Rows from block 13, named by matrix and row number. Rows with one number belong to one attention dimension. Each number is 128 + 24 x the weight over its row's rms, rounded and kept within 0 to 255. All counts start at 0. Numbers have three digits each.
# v: attention query, key and value (stacked) (model.blocks.13.attn.qkv.weight, 384x128, the v third), inputs 64-127
# proj: attention output (model.blocks.13.attn.proj.weight, 128x128, transposed), outputs 64-127
v.28:176123125144174131118179135120094127142136111139147156140101084070099124124140110155128147123148128146107181113132095164159141142129120147116126124139118132147141140140086121135136106116141123
v.29:153144151133116120143136147135141127158115103143104108119144080171125125114133123127107122134166106134112122097130154145129173094127120151105185122126088099154122178145112111146133138086173121
v.30:114171097166124109097121133112130141154153109047143105153146141156153167156105123130155168141118152122152131146129147110139121099072126123153144177099130136160122155137117127141121141116106144
v.31:115082081147150129150122150139120131112122078155101119115125135129156154154145178110094084141117134089140099096132158134100168162119153107155110122095121115130113130155120136122129187108125153
v.32:136121158158168122120135164128130134138093143125103151098130148127107177093174102089103093154144161122145111105164122122103199123124193087145125125126090128132151145138123107113095087154114145
v.33:151118089150110139137115135161125127100159122081137183131140093126130139145132138118122130134132129112133141115108165107079134077137119122107127095149173111164104128152112149112131120158118107
v.34:115122093094175141131113120118163147103136129181107148129105095179135120128133126138100125154114104114104153107146150159176132114133125125119167145128171079135135124104150140123092150094180128
v.35:118126093082074135170123157149174124172137072118110183135158146163132131094159119153125124132175140118097133150129135149098121144080153078164153126132112116151120081150119166104123141113130145
v.36:103164148135162111112133133123138123115171105137102097129154150120124107137165129158122143134106118129118109110119066170128100146137176145125086112099103149155140153095129119150103144139133128
v.37:100098134109126098141153106115104156083133096101150149139123175117187124104131103135126131124117120153109124139125137121124136122103116096128132149109101114153131147106120167175123100147104143
v.38:128124141149073108132090119153180127160141135120094157146133137127127095145125123141120146120143113069135151170115154109135131144118106142155180130144119144139117124167164116107143110108107108
v.39:135103153096113123145147100121104118162146152163123109108126086121150168138180111137121129129133141072160126112142132132125165119104118134133134102133154092167100120094108148142096167109128141
v.40:155145104100135093144142145129136148136124154109126119112165122157148167162133127153106119112156138085130103114149141151104146116141173079150125126106103129125107119077167138057089113124136145
v.41:116129111184109115165101109150114116127141094179128160097079119118123130142125155108107122121108097147122155114130126116089127125108089139107170129145131127158158138116142153136128167125130145
v.42:101098117136153142090160146170111098108103130142140107132147078115136132154099118139166166097159072135121119122134134129105118140119124139158132120140098177138119164126103119141144129170126094
v.43:124102163095094129104187120117127111115108126173108145164140101121113100168108113133128118129154140140120138171122099125131142106161130155137170120144152115110125150143148152156110086143105124
v.44:110119110101112117138144135119122093128132109125142070154139109167184153146122101103184133111088099115127124111117142140124102140109127132146131160129078147146139169097150136121138145140087137
v.45:126141124156154147141131147117153134125155097087098138107146153100138137146118155119119123129119149129133131099104150111103114156118142141139102136125145124121133160197115082082139116122128151
v.46:102132155139176111101132120146124112088124167131139156122135149144156105125126146146143149107148128103121118111134097102147109098103111098078137186151088115110111100126133119130146130128139170
v.47:164144131139139111122093117128143124139158136073080137103149125152107127084127133124161115133151141147133094137148117123142145133129166149164122083120109128190142096089137127099116106106108096
v.48:086137127153158121146123120137135127115115112142111152142144114126173124174116108127104104155142150113131121101126150163115146136135100119090128094114142115119115139139131152134163135140161098
v.49:092163115145083116098144102157094121146105120143141120086130094135086131169079170137164086140110128151128109174122116120140069123163137166134117081126118167086127139141139131132145139096120115
v.50:129105085122137159148119121162159138128144156111172113126107134106145159166081135123121119142127111163109139118106149146116113149109095124121160159102099112131157079044101117100134122114135121
v.51:164139170135062125134107123153096115156167160101118125136139132116131123102145137127128116122087133141135151189113134115165113147151136159162161116161137120109112129096104141072144154094133126
v.52:134138110117081124115064142135113148162132115189121096160119112143104140097132096132140110128139157131143106109122131182146083140117154147159120116109146163074093122102134162103118141119142099
v.53:139135108162115136120123154134151163142135158146139157128133135132099113118102116109099135111150142148131111135126126123119111114124119156130126076121122164082153116135100138091113122115116113
v.54:175140133143124151093095138127117114143161105110171119120128124108113123116132084128112108154154120070122134108138163114121148142159148123134096167131124097153146125143149117098092131126141108
v.55:124135140113120083139184171114131143108171118096150135070134167140152091122144145110142139131098095162142127146104130139117148140090171125152112133143182125160167159143130148101133095119136113
v.56:133105119160121134127097165149110130139137096127140150088134174152125105115130118120087103135077133110151143122108126126129111135056177120158122106088126120115125103128076148105138157161166157
v.57:109102104070151151128119120162107105121142143121105157087134096157122121099151102172104123116165110087116116097131117126121140109166180120144139107119150083143097115089140114091099114121163126
v.58:105137091100081161156148143127140125151128129121131163110139154157154151121124085115113118114125114111140137152107133096125162121082133156132127081149169122131145091170139171136112126111146125
v.59:105135125081126128116158090125116161108110119091136155112150133136109140075117122128127143136162131116107135185123112137142096136129124092132137122138096174089155123090131108135133134102098074
v.60:134094087108101176114110088158139129138165125132123110123178096120123169163108125122123114141113110112141115059127118144125144146130098108148115129127100133123135149115139152084152144136087086
v.61:118122124140152111119098118127132151112121202102103128119150152125134124106148089125107123131161145093158136161097139135136175118111125104126149119125099142114116151127145112115141096155091123
v.62:094106125093129126162132101116136149123173098128113152159120164107143153095150110103141128129136112108152152138141083138146148159083165168126180096122140134127135139109071115081143096119108119
v.63:101128093133154129148121126134183124152176119120138104059154165149134137103112143109103098141124115114159121128128106113141119150134143168147128140109144145135130094114163118125106206116120100
v.64:107153129143153130124082124189153148101157102170112125132079160131170130125116094099109107132092157119116102137121124123125167141153100133132116122168105107124173100157104130098126140119156120
v.65:155091152127121150121131148093136109150128120143155095161058091149117136126084149111133130160124178146093146119103153129131173142108120124109139146128123147127088113102129151112154101125109155
v.66:109112098154109166118121105124121150115128093119133103107145070154112137128134097106107157117094114169128121124162117097121102147084104151121106147146104114149102127135101168146134135141116132
v.67:147119129111146094152088138135132112119158129164161142117105147123144161120121138133159112141127145146102128119140161108116079176147107115135125134146086124181159099128119141095140098127115129
v.68:131076130134122146114120130131138108103129114125156120097111162135107118081158139147156049139150110071144154139109113107127150102129144106101127094116126122063150134126145152092093099113090106
v.69:099134164086102127094140109106114074134131132124174142116149074167123118134114139134132167122145111185136136125149100170131090138132140142082162131100100144131105152172143126126122125112101121
v.70:102150086133122138148154129120145186152144135128100165122169124100149137142123101104092138114091103117133132121143124108138174125130153149140131088146119110182152167175102158136137137118173145
v.71:143151102075126166107158152146101118098121150132119147114113117133099112147080154121108158102145110159142110098158146121142103144147151092136126136117084149151126122098144130128157112095191131
v.72:147114097121119127124139084125125131151145147136104148137084143130097095139158139132180126148111133132117103129148100138087129095135144103119105146107153124124145162099150135137112142126121116
v.73:122140151129091121129145137153134132130106140125123148076161182157118119147146174135136149117165158076119136149154180109177097103119121117104132144120158083166105182106114117132129129112144078
v.74:096096136129127153121075130136140113108118124084149137157141092126144122154083105077116159154114136110109118109164181122130192155135146102152156116156138107136118094145108135094126109147107102
v.75:144108136159161080168131117165126127108124112101132129140117146146127098110157147164144107108099096146134117136171096105119107131136121141122130090116107158106101120084138127119118136141132156
v.76:093115122107150164168133128164131135130127132135123148116126117152128162152107116122126121105106155080092127143127147115147111128147102118131128091125143095142155110150123121112110139157124128
v.77:169111155107118164150118144125125128094130086128133081125134148174106109131172123126135112112142118117100140104103147083163099115104127131153101102144090157100094076093163160135161116140112093
v.78:161122137175178074143125120154100133133109159089107118156170106150156113114133127133167132116097080122157115114145123180088102133147111186145126131116091160109121118108146084114148092145125168
v.79:120125140111102095167161141100156088124106078051137124143139155163095109119126081121145090155137154089132112121114111131102133165136142168117112083149082153128095083138149137168138139122076133
v.80:130146085130118135147103118150182097116136149105089138152110150121112105127125109119137124130164123131114126087131076126150125106144154142146153099157116151146113166076112146129170156131119109
v.81:073145127132119157127130103150139128139174142118121124081158166130132157116141072112079085114091102106121115146117139108146127154122132124142131121123174116129176096143144123150100186116109099
v.82:129159167130121130136128121146124105104120144092139117141081160117111134114154117159132096123152120159168128143143086170119104115133137127170110080133118145067096148073154123122119136121120118
v.83:118153137099168097135082129149131110122186158101092152136157153150132070151137124112170084108141096126139113096161176130150132114135167128174118141122166120099152124115145089123115117126124127
v.84:102141102130140088152121102114116153132101176103080143100136134097086117119145111130097113150138134058099144126182120114133104128152134155142138140187101104154127124110131134147105159162149142
v.85:133086086187114136117116104186139127141145148104101124132157143144153139113112143099102137141117107107127139154146132108120139141142100116117107107160165127114129134105119116121158140146151091
v.86:153122139146168108157136087134090112163144159101131105127132107070130127158124137131088132102114101133145099093174138152109099111167148117136110092114109155137082149116145104152133139152108158
v.87:149152111148107145133110154110144136105138079144147125157127128142147125136103154143150148159110143147129114157138117129089181136112107171078141161129121095125109113141102091113091083157102121
v.88:187154144106102084138132123117118115109131115106126161135102101122079114118148139150135143143154125155149127099152106107116146110135107131130102106130089186122105166085152084093122145147116115
v.89:151133112111162108168159136113124125124162122147142142141134136120145090159097120154120100148114109116115124100139169128089133126131128098132122125083154139099146158162162128110119143171119137
v.90:141133068126125107123133127152157146130128108132150129132169103124133130109166085165184157135073167146132132150104135104116171122095157137105143150109090170146133110108186123130108095123149113
v.91:135103130182108150124123102141129110129119140113096134144126105122114134068133100090108136099101117090121130180094116095120188133100092148127151139160166140143149095151114121168130106091134147
v.92:088128157148157138115159145151095152145151140157099148108155115146138144142123127082117115124123115136133136104145124128159152150098108103114141145147122113179156177202112116105154149116158145
v.93:137134122145109105113131147116089137085120173104145152139125150144131107152140167113139123100168114130136137118157139146160098109132125173116136144141150111119121139084122105165156097110132132
v.94:114104166096125112121195123079116103136168147174153121148154097146150144157104114114116112098169120160129136150124122121136147146121112139104128136122137146127151148161185109155130138101051134
v.95:137120115110112138120137160125135108088106116099154140146134144106130119094105118131119150143138143157154134133089142136125122129105136170102122112121131120114093138129153099104149132155164149
v.96:134136147122148137118134148134109111078129084148140109124128099144111120164115107082142142143107152124140141101142158145161146143086115161129067130167118119116155186172155160137121139100098118
v.97:137141165104142104124149144151135123095154127095108112095162072108158119093135102117093110188115116093146123135100110146118121137115147129113096083101159108115131122121140153156144170162126171
v.98:073142110141153113146133142093119154161144144125142120140107135155114135060103104155123113120143151124125096146166124142095161135139143084138126103125129127106133140111169125147119123144162140
v.99:113156091133084120097104133150105134107175078097111173133143116134137141113120135150115156126119109057109139171105105138140148152124189169141110091115130096118157161141148144149112125112128140
v.100:121126138090117152179128169152155163119119123130145165137143138133099152082072144116138115127123098103156140108145132096105126133128140105115108119104106123170129102130111106130134179151134114
v.101:156137141124082127105156137091146136118119117135151127133159088134130102148072116088130149098077123094099154141134106118115117128126137134137129171131114173115131112136151181129105134139077141
v.102:128122124167134125160122148131087147105116102116161116127100142102117103143080159104119155110125163141066100163107109170142158097134093092126160161148115158152134099132131131113134141144119124
v.103:144155154118126145100152141062117131124106128151102128107144101113120116174074152126102132108109108135138100109104109135108096152149129109149103116123142126147133099173101108150107135174137125
v.104:131100143138111167123097171160131103144117146154153134148137114122109157141116166094105131134127102088164143135129115117097118112128135118153082136139078175161122104170110092127141158150072155
v.105:091170104161094063148085093137122174115099154130142111173105140142132125112090162132152137119185151157166078147115109141121112133164103129138117138123125126113146106120114173128110123093167096
v.106:092110119113149137119128123140092100112163178140133099129129109167160132101120117135109142124095127111146136154127119138160173157100126129116150119124101135123150152130187138149116108103175148
v.107:066128147176124118124159117123162148086137094151115101150124107112127122144101105108112106138133125133120118130113128101117112146145135164125128118128145162088132085097153079138122127151150119
v.108:119154139136128154112112134125168132124161074162142123155136082095137108149153132103102134105105097130093119089115129125093110137142111139172146107096114090101152091083132156139148134085114150
v.109:118127119125127149139192110106117112130108122118093115136136093133147101152134118113137104107103130163151128119175133113137096127146076148087070182118143156107127116167127114123136159116121088
v.110:135121117106109145132119086122157103112118138116061166110136075095165149112143137091141087153116139147154144127126124076117115082139119101139100153110152149129115136115113107134138119132145168
v.111:107099122137114140141144156138116125106127061126115124106131164147111141161124126155149172157139126109120154110104099093118148123117164080159142114154143099106134142142080167116131186118111123
v.112:087085097150141102163135120104100131146098107146130137128133157094147124092142101133174125084135159149125130134132137111133117126134134169132130120130142109092120127089130137157108138157195114
v.113:142159143137065104128146130130177134130141078064144128151133129148113111162159140111129153129144119114109116097095099133147135111179124113146090104119169105152159112145149143134086150134102138
v.114:084095118127120170162128144123135124163099117131091135149127151123151130139154124092186098129148141121146137109126125108113105094156111104121105165110105106145106121118116126112115105137213122
v.115:107133141124112105143097142167120138117150111088117139097091141122122133127149121157153127105146113143156117136138140165144156124160110042113076086103108114143150156147152150150144102092129114
v.116:119127125138158115137124122117121149150150146120142162164109141077155133139127117089140113107101150143114119128169143159135150143136141068113188174124099133132129139143148154115138089131147139
v.117:106168146139115102120114102163121127086182174143108160123124161154154118082133110122131161102117122093100113144172128136115179127131161140153152094120164118101128135111169155133148109115135124
v.118:109149130156182130150156130135155136116121134146077107105138139101120102131115138121123091155148106122162133100129143144159135129164067062132121137142137119155134126133136115094139098171136134
v.119:092102190112072097157127140115109122136094108125124114128117115153108165126139118135110130114106116111115127110128124130151131124093141168086142137139085133155112077107112143125155171106116122
v.120:118175104122154115139157132089147130107119141157133185097138105140106132121126148109058169093107111143126131145106122113125113137089120133142094107138096166095150122169141113162118100129109147
v.121:158138109144126143104086124127103128170118151117157122151119152167142116108132141112157125151132143140111136132151126148069106137135151125162149106140140153134106082080099139126159173076151141
v.122:106153127130112124149124090138077118146169151116156099147076140135137142082092088128128120103147135166116110163165114159148164126119113178104138095142108129081120140123163147135122116114131150
v.123:142149098108122156146152150139082097123087126103170115108123121144111131116115153163151130161169133145097105146109141128140180128102138099119143181137188119133115110149120158074101139137119155
v.124:134147098149170147096122079136139091127120150149075134150125137122142119159146140129107137134129087108154147126139079102153126143133053161186129178139133137077107128127136117129134158134124136
v.125:088122127161190158107113158083110137160150150088131166125120111157138140100113102137086104063102124131109123136117143117125125115159128152130123106088112179113131089091137146161134140145095168
proj.28:081109103110127127117143123172120140093115145128155083103145136133160106155117123113129134133104128150145119163116126113131091095129118112149134108104150108138106161102142136147128144175112165
proj.29:142100139109182081121114157200102117144144085115158142100121146113122126135092129123151139155104131093142113109100188111146133113162129164127104148093144166153110076098131103124149132168101135
proj.30:127136101121140158142147110087110127152140176129106105095142141092117116146147132116097106149149113155119123113129092131136120181116156112116116135136125150130131135134088134107130135155111119
proj.31:139123143147096135126102108147109104163083169128149129141110104089108133114096130116168162135135102143108128129110084122165086061139148128081155140157133109137122104111101134158138137113119107
proj.32:090135154074104138101101129127143113112156168122125091153163081138128126120122163128192151132143134122122105114113107156119138135148129146124143147139147105107149121134167139120155103092151131
proj.33:106110144121136115146138133137142109131105157122105117124108099137135109090148092131070089144143105142150136157153114129107117128178067105121103148106098133088150133109161119133116171136130126
proj.34:131121154140146114143082142130074144155144149108131127094130162139151137131155110118130129113155131191120116154153119109058110143107144100182140117132108124148144116169131113103177131138126151
proj.35:112149109124137138105133141123076165152116193135153106076113144156154161160145111083133106111110145180150117109141177107171132150146155129148135138120098131067153119157104115142136096130108149
proj.36:175146128158129121153115099111092110099117084143135141157106153117113147133116127085140161118150135126092134157138155118186170089095134144148152136098139120119127116151136110122141145094127130
proj.37:165143113160163117124112160094122107094117105137142105131150085146117143125144129115121129113129131123185105110133120123182121126154153160104121125124128169079113123117168101127145113162166123
proj.38:120118118143152172133175115129133153142111143088171093109101118108108159076123169123101077136124140175145129089114146136129144131125141126095112120145123132118139127153064124100151118136138171
proj.39:108142125134118140141138147112155143105117154150080117139116115127111128115168163108180154076112120176102148178114106151108132172114113100153152106098085159108146175120120114091146120142136113
proj.40:100108152120078090145120134131106130099108102119125100147110126145167118104111174129147132153094100116116157170164116127142128139092130127139117129137106147120121138208109128153159141165153113
proj.41:104118137115159125146136121126139126150112166130100097112145118138133104156113161124141148126150164117131121121150104121101103106140115102155087134123144119115104148087110109104089117151123064
proj.42:114132130139102136159148123093118101147096095121080154139112131099119111119134150176168153149132120163151106130137119116157136076159084080094115139131139107171151133113139163159138167099167124
proj.43:118130121138137123142092148150142106168162133088193119130117126156151132121100141148159117126149089111107108124164111166134151165114146127097133159136116097144102146102136096142124152087157103
proj.44:115092128097095080123117145139131151136135121118130143157136112127096112143140153133105143127131112119091085103148122123172147108176110111137124120149175125143082095122148127133134110121174072
proj.45:127159141108115136137120069138103160126117120120164112129116127117145105099154090099118113133148154104128078113108145069143140122093105158116145145159141114115150062141130136135132124124103131
proj.46:164087125147152118121128129131113108132084090152146128142088167141147150127111102120164085116085132118160109082105126155135161114181131183135152139125132180145086127109093141114120146111112133
proj.47:126111121148132157121115146101155143098116155123146116151123099055122180139127136121153111091164160147150122121098132086183126101132169093125142129115131145077124157137113110134132133114127144
proj.48:150121126100104141137134114114077088146129126105131078125082137137125128143137126172099139120166119164101118165109114129101061118124153154124115135108115143138153135091138144156120135160076186
proj.49:180091157132110123146136170111157137101130151102168143167169140090159094132138136152106133098139121128105161130134156130112142100132144124109139113123117127163141150118114126154114140171116123
proj.50:114118113130155106132165120101132144136136114146073105159193156125177105119164119133117166132115146089119106150164113131109117115155145118157118088147158134107118162108111153098116152165124135
proj.51:102098106143131139110136099119175135116086126141160142124151111141096134152100134147071110118125116121120100110133163117113129143117112117089118157095130122149103153161106127156090090183175110
proj.52:137119123100113117132204161160137106138124124130126158103133130094103117131116151123095114117135142166117129153153126078144149119135110085089140132151146105151128119167124123157147121147153148
proj.53:130153129072137131118162129134144157131103104153119139102105129126118096097118131140130097162148150100131112105105142083150126136123111067151127168126154086124135125163102151142132112146144132
proj.54:073096086116129156143126108144139149109135159070112123146100128141137163098097125103122132123085110125119135130112130155142155126147169156115146085120149133087120117123135173134097126122119129
proj.55:145151124145120166108102137126134088106108110133163117122178140112127149165104130155161152137177100102131118116142140129138125145085127131115126166099107117093070116118142133148086149145108137
proj.56:171129143106110138128132129133138150133117190178080142109164072142152155093093114114137120146142125138104111143140106131150114128120104146084123115115169154123128148164164138171113122134094153
proj.57:093113128142137149154130158111113122132127148127088089114147124103131164136137130075131112136114140186132145159106154163160125158139111108132135144102068132116132119149096120143137110109129109
proj.58:162090134139104119130148100151165145126110113134090083135114112151110125153147157138101102085100121097157171110143180159104119173181104127133096171119065116076138111134097100146145136149133143
proj.59:133148189119123160125119151096142156122133104175156114134116147104120127153147168127147099125105173142139177078089103108147145152120145178135145115130109105126118166157134181104113097158131166
proj.60:131119162117150115132172146099124136107065177139097077157096114111117114136134164147153123111145087104113135127133140148136096114153128100106157064133150084126131139136163107168133135135143104
proj.61:116140131139139178104151136142136103146133117163132116138192116122095107099109134108158146097136097176122140110104112153141113107125143151121107136144130097086131158153099173131108115082125179
proj.62:134137132150119139127133134099099173086096199160134086100162105112089118132153143137145132111151145119104131147118128153150145122084122140143120129117112134093112147158116117114119116131157145
proj.63:168115170144139157137151114153088152138098144110124098132162108074144134165149150082149142117155134094134123170136081126080141158051123114099112108133133131112113143117082161119131119120120190
proj.64:142106128115089138115100147093138104153125157119142097128164113163109095118140152150148143132128095148135173149147124159159077123118131106150132120118164133109071158161090098126154128131163181
proj.65:164161109121114139097127086119120132126133105127113164135116160132123111096118135137147091146147109085169111139128143158115136094142119064170143140120122111145131117155125132124103083123122117
proj.66:159131111138143159136131129144107076116109128153091139109124125117110087145128108131151136115189146157115104153070170117129087152155137131139117112141134121110110117107109133114096123110109127
proj.67:099131107130107169141154115123120100091087155118117075115189114152098131144106176127153134124134115161128104124115135144140087104150125097147160145122126108077116147144124129148136112159180140
proj.68:139140143114149104105133136105150119142108110143095114110111141128169101152127105164103148137128159154153104102140166141102117137162108108120141129139149136129089107127126088127126134144178124
proj.69:159135068127155131125121095157130172113132119131109162138119157114128157135122152076125145134121115091092131131096148074120129101146108136148150119122147153118168106080154163101152132130106150
proj.70:134123139178150109156077118109127126134120124119136109165115125144109146162151133116096118114142127116118097126139146164149109111093094158133140120068125151132126097112178139118099123130135105
proj.71:127147104090111114103127105126152133105124129137139099116113139121125145174144131077153146098119154124125107148099162122145120119116127176143127116119130152142142104143127131137137132093113129
proj.72:143141187138119119137117134086147136160094104143181088166129147147112115105132081121100099163177159097139162055100127128134120151118105155152112125140168114099121117152110140128154133132143100
proj.73:097130138145142120164161146078104138103148108088146097127117137091175141179130106128134132119142099171117116139156132113140120124081145170119131110165164118094105107146118131127160146145104137
proj.74:173089117184121110092097128165125149117150101153134147110149127125105163116117150107142092096174081147155100133140142139132132099084084115164139148108155168121140149111110110126120131085108187
proj.75:117120099103120124113142164119143075125130135127118116102123127126115138141139152128148132149141120167129105095089177137156107185116173096126102147159112124143146139149123138125163118156137121
proj.76:137115140165110104106081124093093084112088107127134091130155092105121145121105097082117107127143144155156150119124118116145118073113128113129126142118125170122110125083182113130129157096093154
proj.77:179140098132092110142141138126138122108077131133091115134111142083146110142157081167128143113115154147121142149100131134114094157137097112072119149152106123160136185098074109112140150114130134
proj.78:107142100102118170160139157164163138142165197167101139138106142117118151101148150112105124146110108134105111156097118144140173165144171080129144093121098120124136141152114140109162151105170139
proj.79:158138113134115153095128103126087157128143121093134185151123107106111127099116137148103126138121127162148109135120104133172111102140151118122121163139149117154133158077106132118118106153131126
proj.80:087096152104132114126137089101099138109139146134089133149129099108163103090155134116145124103099127116160119142103139115089126173107111127145119124134123142123156125138140137127086094157140131
proj.81:182114136145121111129115129124149111114103084106164134134101088108122101147143123118158175113129136113106116122155097097143123094128102140132134110109104125135099140087110126124150141129139136
proj.82:152155114107116095113136102106105159119148122152109132132118118144128129107156160161117162134088099171124151103118124146106146173167153152101171116170122088173147137091133149111156130139168103
proj.83:121127107155114071150146111093149147112110119162148125127101092120093135124142128133092132141093129144102117126139115130153168139095099116146142124115094162133096161156097123121155141148115143
proj.84:131151171133129107148133143116100136165171138139145121142148138144142143138100122120138140094150137187123136163123055119129163133117152138156114106102183122139103122151098167092145147122162101
proj.85:162111120145132090142131145156158102150161122144144096119087129114129165131157083089156138125149097134161081107142168166138146122141197113145141102133117111115117126117117124131139159130147116
proj.86:122127119131100172098109154128147129111135105122111132157131125124104184101127107115124124139139162145119112127083115130159178174157104144134118136159118090135165142119115152099157134114194115
proj.87:172114154083159154101151135133110124147166174132130170141156104121100109092136093149166127127102085127130150112124094118133121138119125091150101116115135119080131153140115102138138126142109165
proj.88:104121140115158158126130101126106144133151174177125133116155115126101159106151144099133131088102107145088142126093157146114106192114130127114136139111124090137167108134110176118090097171130116
proj.89:112108187137131141118134126149154127086090143142128108132110137090104186106108140087146117151171118139143150079128111126140137135145070113095129134166133119145131091162125141128114099129137097
proj.90:111118116087173160106135123132121148158115145185132167108111112128150164115136156110153119130113093098143100119111121147114081167135111145133137118110102131112120108146087125129181129137084146
proj.91:134114156140132156117107188177163175168141132098100120137157133173111142152170099152106130116133152097149116109149132132119074115093143088168114132098120143118085166116094112126137147114128169
proj.92:131120094169130132165091134112137105120118145097151089161141140144089110106100120117120152124141141132130125173122163127132091094126122126138110117098153131122101095113148136113086154140121146
proj.93:088156135117136136113202116150109150111123153125096149092124104160171121148156147104121098155120104118128152143117164099114153143148157114146096143132117155121137129158140086115101196142159143
proj.94:123138092157119162117116140176175162117071114064135115120055114122103148120114133142107124105108146098138143077106166105103152100116125098123140110119146132136083105115131137128098142112146126
proj.95:088161134095158112126149095128065103135167134150147145067110082080165153127128163104161135145121101114134131134157145138124117120142139122105123149121120123174166137123128145182146100089140126
proj.96:119145101124127115132153100123097153127110169115115158130085147087128129090138160090130117102135116161149109085138146131102127102148155085146163174099105092114103148115136132115098109137158134
proj.97:131113117121162102136079110115097142137099095166174118119135159144166092136122113152160134100171132159128101113128129109115069076109117161138101148123162120146149138114099134134124094118136131
proj.98:164112169125145102134104115121095153126169103161175135140156137146102140163145136157130080112131152105133157105098104109108121164118110159097142145157096149151106089115137174136135098126118077
proj.99:145163118151100115131170084145142121130080135106142155137145105136104135145135113113125103134151145135155144103163122136130154072141099128116106131120132130145144084127126102120131116100158107
proj.100:106110114174156108167137134133154100142154155173117078165114110149137152124155141151139068100145142147114119150085153144153096132092134158150096091118128147170131058123145137106148111099130099
proj.101:104127120131147104115154121142075130184157134112122130097095164144176140108112149133116132138142121141128117098128137103152159128108129135125128133102155087137147164122115112159129082149163110
proj.102:155166136127166132087088155123137089174143112141116162116129083120129114139117114123120135119100125147151142080111094102176098146128147148147128094120126142148116120158143128096144128202127130
proj.103:146121107139145117156121120101154165176089090143133112099083130118126112148174137115137122150127160112145172128157080125149177132109138089114140115146118127157174158131143124121123113129140095
proj.104:132100088140146123140123133156128116112162102129117147161091140143153089100108110129153166146089134155112151119154132117163131117146101152137153099105154121165092116144119099123154112097150128
proj.105:154130174111139130126152123121140163147134130197141150067171133148110201123145099131073103089134137124166156144126148130131120171102122112118110103159130140155125103118180084114081148121093132
proj.106:119139184123110105160096104145070126165153112103155135166129153138096139139153089096137098129158121126142121097116134154115139134123131172125148156143143133072125124102096134122132113083099136
proj.107:139145154098139129119117172089136134185148174114175120104110132164173137111138127146135122117147138093103130133176113151148093120093145115168133123128157116135097105147166121133115121122124188
proj.108:145136115091061106151180117161127132125116172115109104112113129128122136147137101171105142149150105130099141143147117087133130110129107151136100114148179163170133167141139086142137125153142132
proj.109:116090128092146113134107171092144141134106149145141057119157138134161154127137144132120137104169125139089147172131094146129089168130143113122155107112104110095133154120167120159154132155096153
proj.110:122099124137135084119148146103121100135102156076124108093136157116105110164058049157124182151124164131140132118131123122149083113129086162108115088128136104104110157097127144132117164105100111
proj.111:113136102115124129153132116174142123138113158096102165154133120119130154125119143141109132108064098127113107080138126145137135071129139128146113145129090113182130084163124099151138084108172141
proj.112:136161167121115103133136137118144131099145114123133123113182092126081145180157174151143128128120137130120118119155128166128138163130116099110117085109078099141133134138167136134105141140106135
proj.113:102159136115117115131122159135130093106087123136131184135111125090139138083123157133105135172170121126153135101135155071142096110092116132124075119128104114157121099148139079135107128116146123
proj.114:136146119122116131116128124136132108111162144118172110112138128130118121171103142186086149128105145111083136174138144166113147172122110172131092110142100123104126129148169160151102135098087110
proj.115:105136157150136144114181104113111072123097146169091123099209104128117149156153121130143094154133129124141146125147122101070103108070117166129130129145153136125139111125084148119118146120117144
proj.116:152142122113135127135157123145107094171128128130124129122143090147084142100097156155090092142115104115150105090070146116138146171150127123115136130147112152150143146103150138130132095126109106
proj.117:115150111134152150127134092104124117134140116116164121132122107112099131152093123088114083180162161100160099112116099109102113102101107111135138133137181118112121102107134113093143122104117134
proj.118:180118148146099133097086164090131110152099172185165111106141148181093119114099123160152126129137113155084138125090157160103088139096130118143111155168159133130108104148114140141103119098128119
proj.119:124138123124193141134078092163124090129153091087078129141146150091164087101124160133116164097153091119143116170148131176114144141123182132151137121097137140128151119127106105127120106139127098
proj.120:098157131096133136153103136116109186113147128137136091169106142103140134127139103093158134121159151175096135118087115132143187134144119117111121128116122121167100109144156141108111156144147104
proj.121:137079089119124150153137122147138145132153103126144156132090089088117097127140107140101150098109151128154118112132115107133092107140114171116139119141106137101101149134126110124132111157118178
proj.122:164125128133151136092087126116122133127153138126163139130170116111108133150163159087124095147109134074167144091133152101117134162098138103126144137118115110085117127084101127135134125115101158
proj.123:154105129125110154125111130137163136162138088141134192111149135130084133145100143135170146101106087157151128117109092134113087094124158133166136131126107121151172122128133156208149125110135111
proj.124:119113092082126141107125159118127174129151165113193105130129149121121146097131128071121167159111155172095121113125166146179139115137142130089162116101110137119147139133131095168134151106127176
proj.125:165115114118142049130113138124107124081173103171161114174135170102124084133156143156096139148120177109132139144144118093138149149123128120132143116136119095108133109144141138116166139101149112